Weights of a small self-supervised audio encoder (BEST-RQ): log mel input, num experts 16.
Rows from block 9 of a small self-supervised audio encoder (BEST-RQ), named by matrix and row number. Rows with one number within an expert belong to one neuron, the router's apart. Each number is 50 + 15 x the weight over its row's rms, rounded and kept within 0 to 99. All counts start at 0.
Before each expert's rows are labels from the 100 clips, of 14976, where the router gives the expert most weight on average: "responds to" is what is common among them. Only what is clearly more common there than usual is listed. The data: synthesized solo parts of chorales (CocoChorales).
# router: router (model.blocks.9.mlp.router.weight, 16x128, trained with AdamW), inputs 0-127
# up: expert up (model.blocks.9.mlp.up, 16x256x128), inputs 0-127
# down: expert down (model.blocks.9.mlp.down, 16x128x256, transposed), outputs 0-127

# expert 4
responds to: note A#4; oboe; saxophone; note B4
router.4:40 58 53 47 87 68 37 22 41 72 23 84 76 25 50 57 62 62 83 60 46 37 49 23 42 35 38 57 75 45 65 38 51 52 38 76 32 54 61 50 68 69 79 34 45 23 40 74 39 67 85 31 77 54 52 72 50 72 49 58 42 68 67 76 36 39 45 46 34 30 53 76 50 39 55 55 48 58 42 33 44 50 26 54 55 43 54 23 48 42 51 44 41 59 61 54 36 48 43 55 40 56 53 32 26 43 64 56 30 66 52 42 62 59 36 59 58 71 50 31 46 40 61 42 47 35 33 56
up.0:61 49 35 46 18 57 35 59 47 60 58 61 78 60 68 34 43 32 52 40 44 45 50 30 56 54 49 34 61 59 71 54 97 18 38 64 55 58 42 65 34 68 49 42 51 49 74 61 67 57 43 34 61 48 64 37 40 71 41 57 44 65 43 40 70 42 47 46 79 60 52 43 25 53 41 42 34 26 60 29 74 40 39 19 52 49 26 44 26 54 32 55 67 41 50 50 59 67 61 39 43 68 64 49 72 49 76 41 52 23 60 48 41 36 58 28 45 20 30 33 86 70 60 77 56 58 40 48
down.0:29 35 32 41 56 50 38 21 54 54 57 40 46 30 64 63 52 68 32 58 68 42 48 30 63 55 58 62 58 43 53 50 62 50 29 28 66 68 52 49 68 24 63 42 64 63 28 71 24 60 48 66 59 39 27 38 42 74 56 90 67 36 50 47 61 59 44 50 61 09 42 15 45 43 31 23 42 54 51 61 63 59 09 73 65 50 61 53 64 42 65 30 65 41 52 50 61 37 66 27 70 29 69 46 67 42 48 44 58 50 41 56 59 51 21 39 63 47 21 69 58 55 50 35 48 49 49 75
up.1:47 41 58 51 54 50 45 12 27 60 49 40 45 42 60 39 54 52 43 56 51 76 02 70 59 51 45 39 71 36 40 24 27 35 82 43 24 42 48 42 42 39 82 49 59 53 39 39 71 51 58 32 45 69 51 34 53 63 28 53 54 84 57 52 26 38 53 55 27 53 47 34 67 58 45 60 71 32 77 37 51 38 42 54 63 47 26 54 41 52 38 22 21 35 64 60 67 57 59 51 71 68 78 64 63 44 35 61 72 54 51 48 48 43 59 40 53 27 51 61 48 83 57 49 53 40 43 81
down.1:45 48 70 68 63 25 42 64 58 47 54 29 40 55 42 53 64 77 47 36 60 53 57 46 52 50 29 49 55 43 66 61 53 25 53 41 24 74 55 51 59 83 54 31 40 48 68 59 52 55 36 59 38 39 90 70 29 29 63 55 65 36 56 56 68 48 50 48 66 57 70 66 55 35 81 51 30 30 99 42 60 64 45 53 52 59 31 60 59 29 69 75 62 20 40 65 52 44 61 65 52 48 41 45 42 72 34 37 48 63 27 65 40 26 67 47 44 53 58 38 29 43 54 67 56 39 15 33

# expert 9
responds to: viola; note E4; note D4
router.9:55 50 30 49 54 73 35 40 46 51 53 53 42 15 41 57 49 48 56 69 53 34 55 57 59 55 52 42 68 74 58 56 87 54 69 78 47 27 49 53 83 59 45 36 52 26 33 63 56 48 63 38 37 43 32 69 66 79 31 31 48 57 55 45 53 50 48 65 39 49 51 49 42 52 82 59 84 32 39 52 37 51 56 76 54 66 19 59 76 80 63 46 58 27 63 94 51 34 40 56 48 40 54 67 20 37 42 40 40 51 48 36 36 59 70 51 65 35 32 41 30 43 38 50 16 50 39 45
up.0:55 46 41 55 72 61 41 42 50 64 51 49 65 46 65 73 40 52 46 57 48 44 34 48 43 69 48 79 30 68 48 67 89 41 35 51 36 90 61 56 19 42 67 57 71 30 48 65 59 63 39 52 51 42 35 41 60 64 57 51 44 27 40 61 53 45 56 32 40 51 56 18 55 34 32 51 42 47 71 53 64 41 59 52 41 48 50 64 27 62 20 46 18 35 34 15 42 56 59 74 47 40 73 50 36 45 56 43 98 37 38 38 34 37 57 87 25 51 51 41 65 54 62 55 36 46 72 48
down.0:34 38 68 48 40 77 42 25 52 61 36 38 44 49 55 57 53 36 36 21 55 33 70 28 67 50 57 27 36 63 72 35 47 58 67 33 48 82 64 68 66 45 45 33 49 38 58 38 22 55 45 69 47 36 48 22 46 48 56 64 58 45 42 35 50 45 43 30 63 37 38 39 38 29 55 59 45 64 38 74 36 52 39 74 58 29 40 24 63 46 54 39 74 46 35 56 19 40 69 46 58 39 42 69 64 33 40 21 45 59 26 68 78 54 49 64 57 72 30 46 18 21 81 45 38 43 51 57
up.1:25 63 47 08 80 74 49 24 22 59 51 41 59 49 51 33 39 21 36 50 48 43 54 32 59 46 59 51 72 56 37 59 53 63 42 43 72 51 40 48 52 25 43 61 58 36 52 57 35 69 53 70 60 32 62 52 48 49 54 64 69 51 36 28 71 23 46 24 42 36 65 76 37 38 73 75 70 38 45 40 45 68 30 41 48 63 35 73 63 55 66 63 55 54 56 64 67 58 19 51 43 24 32 47 57 42 47 44 46 69 51 68 40 66 71 27 27 40 31 49 69 28 69 72 57 54 56 68
down.1:61 54 44 43 57 69 57 26 14 44 43 38 49 27 47 44 40 62 42 26 65 60 50 72 58 44 58 40 31 43 35 58 72 51 51 29 32 50 39 25 60 64 69 72 16 64 33 43 65 53 50 51 48 39 67 59 58 44 62 31 42 46 65 54 70 65 67 25 36 43 66 50 71 54 34 62 53 49 50 46 39 56 10 82 38 71 46 50 35 84 54 44 42 54 32 44 65 34 63 68 56 36 49 46 41 68 57 36 29 63 67 69 78 65 88 27 44 65 53 14 56 48 52 32 51 45 41 40

# expert 13
responds to: note E5; flute; note D#5
router.13:41 51 91 49 35 63 65 58 78 65 61 56 45 57 71 55 45 59 54 32 58 44 36 67 32 57 57 51 49 17 41 48 35 64 50 70 45 61 86 40 55 50 28 46 57 50 49 60 34 44 40 74 28 48 27 45 45 44 26 51 21 53 46 41 53 34 37 59 25 11 34 60 65 41 28 38 18 55 50 49 66 48 63 55 78 46 51 64 40 38 50 55 71 61 60 70 52 31 33 41 32 54 28 69 68 53 71 72 45 28 57 66 29 31 47 46 74 41 37 71 49 70 25 38 66 43 58 49
up.0:32 61 39 61 33 68 40 57 77 54 63 55 43 44 62 66 51 70 45 67 57 50 34 52 52 45 55 61 40 57 68 58 58 52 56 60 52 55 76 39 69 27 65 33 67 46 11 56 70 77 54 23 33 43 46 09 67 28 22 37 40 49 34 39 59 80 64 53 40 50 63 51 48 58 49 79 49 63 57 35 52 47 35 35 60 90 46 74 55 31 55 45 44 28 48 22 09 36 58 71 54 34 52 34 35 56 51 47 50 40 55 49 52 63 50 84 60 33 29 65 41 52 48 49 41 43 29 63
down.0:27 39 44 62 27 34 49 48 45 63 52 63 69 42 56 79 30 16 59 48 36 58 25 50 76 58 63 48 57 37 43 44 51 54 53 27 64 62 51 75 23 37 15 53 47 30 46 52 64 45 58 65 68 57 30 56 47 62 60 51 16 41 23 34 29 39 35 51 57 18 38 79 39 25 34 61 62 22 64 63 41 63 32 47 68 59 60 48 40 65 39 68 66 56 69 84 46 58 60 53 50 34 36 51 57 51 50 24 54 66 58 48 29 52 52 55 41 49 28 30 38 44 14 58 50 52 42 48
up.1:39 36 28 62 77 54 51 47 59 47 60 31 32 35 48 58 51 47 36 74 56 62 74 32 43 47 20 34 83 60 60 56 44 39 49 37 63 68 77 54 55 76 52 47 58 62 66 34 39 44 42 13 48 62 59 52 77 35 41 28 52 72 41 45 34 80 43 43 18 29 58 60 33 52 45 49 61 42 59 72 40 45 77 47 34 67 43 51 47 56 65 51 41 57 36 50 50 63 42 50 44 39 49 47 30 41 93 22 38 58 35 43 26 73 42 37 36 22 69 26 49 68 53 41 58 67 35 33
down.1:48 48 71 45 53 66 67 52 65 47 72 63 55 59 57 49 48 58 33 65 44 51 68 30 63 56 40 40 32 49 77 26 39 20 51 95 68 53 37 31 60 39 58 66 32 46 50 46 43 64 48 65 42 43 62 44 65 56 58 60 34 52 41 72 58 63 32 43 92 37 49 29 46 75 65 57 47 22 63 70 71 38 13 15 41 67 30 30 69 38 40 66 64 52 52 47 32 63 40 56 46 35 71 59 53 58 73 51 55 57 54 44 50 57 45 60 67 54 44 74 28 31 64 84 60 51 40 41

# expert 11
responds to: violin; note F#5; note E5; note D5
router.11:41 45 41 53 65 68 25 44 55 53 56 28 46 36 16 66 51 77 63 64 33 60 74 41 67 39 28 34 45 81 47 47 48 78 55 45 49 43 79 39 56 47 55 35 34 46 62 44 59 39 40 40 71 27 59 51 57 51 56 42 58 59 62 56 52 53 53 44 33 47 42 37 58 40 81 80 53 52 46 61 23 46 50 54 35 50 25 56 41 60 43 52 54 44 49 36 99 59 17 61 52 33 26 35 43 24 59 46 62 43 65 48 66 46 81 59 67 76 29 76 47 33 42 62 50 72 42 37
up.0:67 37 63 72 84 48 42 68 44 61 66 33 45 40 64 63 52 58 45 53 52 53 55 68 30 52 53 59 59 48 47 52 37 60 68 18 72 26 49 78 55 44 40 57 61 31 32 63 65 44 35 54 29 54 73 53 26 48 76 58 55 39 77 57 39 62 48 14 32 53 65 40 52 61 68 49 50 26 49 33 56 52 59 57 44 49 56 46 42 49 37 42 55 37 47 58 62 27 31 51 48 71 55 46 48 13 28 45 63 47 19 62 51 38 27 68 37 16 71 41 57 89 30 67 53 53 51 17
down.0:73 45 35 43 42 67 59 44 61 52 58 45 56 67 34 52 55 51 38 42 38 49 67 43 32 34 57 51 57 48 99 73 27 30 65 60 44 23 32 57 56 38 62 46 56 55 50 83 59 37 47 41 57 48 28 48 55 52 50 38 43 46 33 26 39 53 65 50 58 54 44 60 51 68 19 23 63 40 53 15 57 55 53 71 57 40 70 65 27 46 68 34 50 49 56 41 56 81 31 36 57 35 41 72 13 75 46 41 47 54 63 55 35 56 54 74 48 75 73 73 25 72 63 50 54 72 39 67
up.1:35 16 49 43 53 35 48 39 60 65 59 57 50 67 54 32 42 73 51 56 25 63 49 51 46 43 57 37 36 44 40 59 49 49 46 55 53 67 68 50 52 68 28 51 67 36 37 46 82 57 47 50 53 25 81 45 63 46 45 42 38 46 20 61 36 49 55 53 43 40 69 60 34 52 60 49 67 02 59 75 43 42 38 50 60 55 65 66 23 19 41 51 46 42 41 22 54 41 65 42 42 18 54 43 53 67 10 62 73 26 39 54 62 63 67 43 96 72 33 39 59 59 52 56 65 67 47 69
down.1:52 54 43 36 39 52 60 56 36 55 70 55 43 65 23 73 45 31 66 30 52 13 45 41 61 56 25 33 35 50 86 51 50 69 51 46 57 61 71 32 59 72 57 53 59 73 52 56 35 41 68 50 36 65 51 64 38 62 41 74 41 97 57 22 42 34 46 57 65 20 40 21 72 43 55 55 58 71 85 87 35 49 48 43 52 49 29 54 52 62 30 49 37 45 65 39 27 54 55 23 50 34 42 54 68 61 50 39 36 40 19 61 52 39 39 49 41 45 65 57 34 49 61 45 34 39 41 44