{
  "n_mels": 64,
  "layers": 16,
  "orthogonalizer": "polar_express",
  "ema_decay": 0.99,
  "batch_size": 64
}
Rows from block 11 of a small self-supervised audio encoder (BEST-RQ), named by matrix and row number. Rows with one number within an expert belong to one neuron, the router's apart. Each number is 128 + 24 x the weight over its row's rms, rounded and kept within 0 to 255. All counts start at 0. Numbers have three digits each.
After each expert's rows are labels from the 100 clips, of 14976, where the router gives the expert most weight on average: "lies over" is the class under the peak; "strongest on" is what is common among them. Only what is clearly more common there than usual is listed. The data: synthesized solo parts of chorales (CocoChorales).
# router: router (model.blocks.11.mlp.router.weight, 16x128, trained with AdamW), inputs 0-63
# up: expert up (model.blocks.11.mlp.up, 16x256x128), inputs 0-63
# down: expert down (model.blocks.11.mlp.down, 16x128x256, transposed), outputs 0-63

# expert 11
router.11:125126174089157130134146166151176150135073159103144144141111119135130130107135114106141123132099137161106071108131156116158150137161143132143120123162121150108120138094171113061122116118100104
up.2:121139090114119073118101159144123103127109149124138097140113129135130095128125126147133162172103144148105121096140084121128118117170084141131145129139152161121142152145124096091148133131108123
down.2:112127162122112152158134102123168171136130105112138155155143136123134065132105166158143100128120122153138123106129138110115102138120201096114127134091122163133153149124133161151092112120103139
up.3:131151109142153150121104127132164142134165161134112066161126132095141132173089128085094122150137077108144137115128162136115116122115109114137128125113173113115121098103143133083103124104191136
down.3:080133117111099096145139108139127107135105127110093170153116105119149146099140142117145123118113149131086104139103135135158147140105128157126140133127124129097117176103182122144162149154116138
up.4:135159099144176160119116153156106122094122143119108131168183098154153123102115094103168145104115098133109153148109150119122129095109177129090128126139139144156167148142116130145124109105153113
down.4:131145107136118130115101095147131108148109114103108138141125076163130149100150118131150103121081178180145117116168095102099187153122156105108144134169087097102128128133119140149109115133094110
up.5:130090102152135133114131137138115095116154127140151111141142105103151171147135104124099090106112097147125170146109131132157180155107117129113115113156114149122101108140123105142167131149164142
down.5:123100080152128144131127136129124118110095109101162137117150137159134102138121106117108138144119127144137113151134110139135133125157148101143105146119130148098109122111082132145115197129161108
lies over: A5
strongest on: note A5; flute; note G#5; note F#5

# expert 2
router.2:088111107099171157112101120160136147134091122182128089158158118128102133175092173113162143171118166141148144110149135126172112134093096083118097136173117137146120126154107173095129105118117176
up.2:115127161084147106134111161109136144134109115133124134173105158145097110113171108119095105130127164129080150118136125145149109105110181149148116118115143165082157122137135155125188105148081143
down.2:143111137143134138128131126156110120127093129123110107089184128127118118145142122109124143111134111109121149111116114146065139102128164119085126106108154143139104115165159137129101129112123080
up.3:063111107136131109136097128131146075088107138074115132130185112116114122134119097105131166163115168140170109170136126159130149108127174105164121165097158124142132120121127128116141129184096134
down.3:111124138120096151124089106111119147096093119142112137156160101110176142142098142125149101132124127111144069170121154129140108125109095100106138103152128144178132132109105095125105147175127147
up.4:126132097130120177154115151118065114131115119103114128103108158115159116140113127122160151093127158147141143156109091136104117102090118136122130107123177141112113155101146112101183126085115113
down.4:107131101156140159148073097160136142113122116109108115129157178136117132122138145108109164118143133130154100119121162107125101119119118136127131137115147151102172133159151126193102114130116149
up.5:127151102108127114125072173148108141119120132136136107166106107109114110115149138129104126136152100105127098099149130123104130166122160163142127091132105157140159153098111128102118134132101101
down.5:147140131118117111133159139134121153151096163115099158124173156094113135148125141124107124103118114165082125128108132155119133173177105172130116114099067122105152127157176205108110111103108125
lies over: D#4; C4
strongest on: cello; note D4; note C4; note D#4

# expert 14
router.14:102133063098147142091101140131120150155141077107155163157152150123120117102094086136158163152121165093147152122131132145164146135098118146139120098132165104130133135151129149114127153159168125
up.2:129105109088111159139099171138144152097131127096117086139152118098182126166092134064071130170127140130128136124118173114110126140097102131168117135162132146126150138121148110091119107133171119
down.2:122106079127159127136128119155132142115105121178078114154124151125093090129115177102107137120128097123137118157099143134148110132119131122136119158144094109157142154154132125163171140143148141
up.3:111163139145147126129096137125155151110136112150079104168136112141178166126159131115157128123087143133150138118127161088160112109135192150123112167063172130114145116112122123102123143175125129
down.3:115082076088175110138153166116135130145106143145158082116142157078088148137128106161148128140120127129157174152107128087076106155096117123159140165135141114079170152109129124124126121109109156
up.4:098149089152133125134129089170097174125100144134078134140171084127103071178105097105107133113160146141130119115105094154120130131111126118085139151080132114132176096146140157120106125152145106
down.4:123171155083141098139133163155126116186100097179100100127151076123130181175125128094091138117110155107099124136132140096120116105135140094129129150116138112144129119137144113128116116088158088
up.5:143179114140105120134065114119110115102141121095107145110119131132104125169132113133169162107133145131132124134106155140126080119154127144121152129173122140106123189142110101155185150164116143
down.5:100131153106118163120121132106141098133118126179132134189146086138119106111148135118118136110142113143155133159111175117117131122139096136128152112163142180131145111081132141124120118113157152
lies over: G4
strongest on: clarinet; note F4; note G4; note E4

# expert 9
router.9:108084084097124128157115109133112124120111159101135160154125154136163092131127118149132125129095128130204176093097147117113148103095128138133148151120119173155167092122127133101146136138161150
up.0:146137141163132172172065136117120080141112137119116158093087117135111166155135126111130092144108080133136087097118172135137118141127121173154146105127115124129135156125083120101119109171125138
down.0:139171157117125111108076083121139123166120103143087143151102158108114155171108123176164111086099151135139158127156102158146131111161125140154148125102100106142111159157161111145089108157147119
up.1:153113116154116175135106138141159086126129082120112124115106106114130102149127110114146151100135130146163157109113131098121126153136142088113175124192152106140153169136142127123148136103144125
down.1:093109176154167127129128166139153168093148122129159145145117147093164138085129097152105131087143109143089100115111153143156150165124120088109119153100145151131104139116138101081113142144111110
up.2:134156158123091141124137081146109121123180102147095127101170154092102128120086132099118138122127109101122166118104090134122166134134109107090162125143143104157140094142174074130104153152174110
down.2:115098081091135135151109173181158112128165077147140139135080107141109146055128133164100129086157121105114159110173179147122117135147112125119154146141118121124106146160111103116112164116151132
up.3:132133127102111162138147147094167121064124091111135092114139106090113109104109160183127087140125155154116120154142122129142177148143148110124134109147126096167126120169090109123136135081145145
down.3:099109139128114155120134108137146137114123173162167170186133121128104086092164130122143112134116132133126087136111114182163096147134098109096118149134135130133117123159098120119126168164108137
lies over: D#5
strongest on: note D#5; flute

# expert 1
router.1:158134134140111144134110104143106087174139130122128137121153130128117092116127136089186171088153104094123134153124094138122121134131114161145128154126114142119141120149145102138121157094127082
up.2:116150087163072111127124132152104075184135109094134140144097126132124141134127149143124113088104138101119143103174101139145122115110126150123149148117167158112132120137170159165109137126147111
down.2:133171151138174115134169093113169141127138142158105159145126126130105162135110112127141148122073166124103070127149122101123119086148129132148136169114141131132117110130116100131147142106160105
up.3:122095107082118158102111123163132122169144108125135079087148142162128204119085111119126136133106128151127125138116101131131127168174106107117119094123127150161151168159161135145119123167117121
down.3:145145103136095131085129135164165132105167130082127128130146110130135104135180133123084177100118097136115130115131123123101111141121124104114094110121144109136140093110111153115089101126113094
up.4:142125095153120124127121151129108141092153150143116160151119130105141154123151150129161128171122111105102092115138092109129111128148160090110085089120190105121141130106128125140159095099162131
down.4:144137125131081103124112135056128170154127134125144125124112135141122110123138105085126162112090189120129124102126161139106087143128112152097144124123124137143111129149160111135106117136107133
up.5:168142156125128134158121126090095108120124147107095135118164119118137120131119131131105105130157120123125160113130144112116107113102143111112155092121116135128139134177110170121092111136128120
down.5:118101114114168092146158105136153132092132108123127148142166139119101182130161129080116119111121131101087099128139113131122125137110103086137095186140131163087134115131087108113118158108141124
lies over: silence
strongest on: bassoon; note C#4; note A3; note A#3

# expert 12
router.12:142132095071124128098112123145159137166122080160173104151151116136146108099131126135122102169173140140120130122133111164126112131088136098095157173123116121162172111139156128074150133142124101
up.2:140186077095124157173120143144156192130077126119132106184155105100081144177130131126107165106092127109122160118137091122147121121103136133114128155106096155140114123156129140170122159145121164
down.2:109136096124151139097150158152087116104171139100140091113132096099090089143105155083117133187109150123121089083148183120166128135116099146134141119119119109120153137114137099127151110090176109
up.3:161153078129102118146116145108122137104116143099101147148112204106153122149094108144120127166129121148171118146111132129123141121114126171105093112132115122164116151127102108136094158130115129
down.3:136138132115113124158181108111125137151109127152117127115152141161142099182181135158127087127157101140119153110154119156097102105131122170108073163134161148170126117134158070169114142116163113
up.4:200069125122120087137128137130115084163114117103118124114128135137151131131132107132159104127140109107121121123094152088141139070133118125111145155147102138129155109147093175172112125134145147
down.4:108153145130099125141159142161115160109129129159151110154112151128128144147114155105139171161126149067129118130148149143157141106147129117103127088145104144157121141123137137108097134079112121
up.5:142139115147156190149123127155126122164094104111151135144177166112119107078115110152148112150167114125107142168092108138144124153140145145116145144161108119133131106135120154116154137146154151
down.5:131122122144153171143125122175123154125147116162141152162084156152095155115130071128114144104107135116135112113126127156131083138117124123146144118079144118162136139136086150142086153172146149
lies over: B4; E4
strongest on: note E4; note B4; bassoon; flute

# expert 0
router.0:161096117105141161116116139126132131169127092149145177138141119122156117101104119143129127173111123151152140126156158107164147099077093162157156165097123166119100086147137135100080147156116109
up.2:119099134175100126164148125170155110140155149118137110077153135122099131123142177166131115123102122099112105126148124164125125108074129136133130152133090097127113125097132095138113126150110103
down.2:128130124108162110124139128138123146099136087132109141113151106102099128114093097161139133138152181138158107090103153122129126105114095172130134160136087086168150093152128148124140130108141112
up.3:156174144132158164135114150140119096149112080156119164123119152151093134110153153135133086070118098142118094154113117092157116095158131106103143146119123126118156118121104124121127158139144112
down.3:140129133111119154100141134121136141161120106152148137094092104131097164124112123126152118163102167149133115138120104195137108079153113099117155131134110122193116155107141084158145171138109142
up.4:123085115124143138138127137118152110124111131161138115087162135113113102194134088137117104143110146094100194144143133135131155147134109100113117123140151104130114116094150132111100087156107111
down.4:123106152105101080117129159128160140100105131120105143086133150162109102112113125112105151128156156159151118143125139115116115115110127120144119070128160122132121168104140151156140112157145176
up.5:086097131107134136114161088124136130101132157135111117118154119117133172131155124107095140183130068132152150141138120138102077087156100137128169142146150136153124173147148147097143143161138092
down.5:089118159135147120138109127206141106148109128158115087151143117122199107117126137105141107127142121106097135119094082105169133100096119147126163156134141123105102097106132109130129156159126134
lies over: C#5
strongest on: trumpet; note E5; note D5; note C#5

# expert 4
router.4:147145117140119131082143131162119129107126116161101149112155172117158105137111138103132122144099090158132138138115111139124150121130105127109133109138180176130123168127113115158156138122121155
up.2:101118144123115130102188112176168122143094111124141172137112136124140104110149118110098108129152112114176104141113119132155117158143115166160117131109104169161142128150110105104093089118107132
down.2:127105118141092122124130139170129088109110080129128089162152119134105146088109122148140131089165092136147219138092111141114149143128115177125127136123111124136120129107109139185147135144106122
up.3:123138139102140120162159104097112130136124173129149146112152151076124117140091154155089142165121083153132123111143178095100124110071120131095126104111139130119130127142113140138117116140149114
down.3:110162156141131155133123112061158134127124136157121118120144141103112094156140149106149090121113110161145103168065094167097121143175146115142151140116129114127157107147121130124064109126125164
up.4:142102114121135138142138172157174159118172162132110162109138103155143117154138157123098096110155102164087111133134127141105089136146112104107118139100165132148147150117099123106126095143128127
down.4:127122111123116105116144145116138150086136112146070158130150134143164107112131091086162154130088139141137123115132128106140119106145132085131127134148098161139138174137194144081135127136163088
up.5:130064136092131116095134144107115125053118141100117137143168125136146118129119154147158150148156129146142105159078130132101145153094081160166140110127161109108165124106140110145179153172113101
down.5:163141146127116087143164127133121114095118163127110126126131122117124173123104160135155153119047129125109109115149115183172101105136124118121108137184135120070120102092126181086129094095132160
lies over: silence
strongest on: horn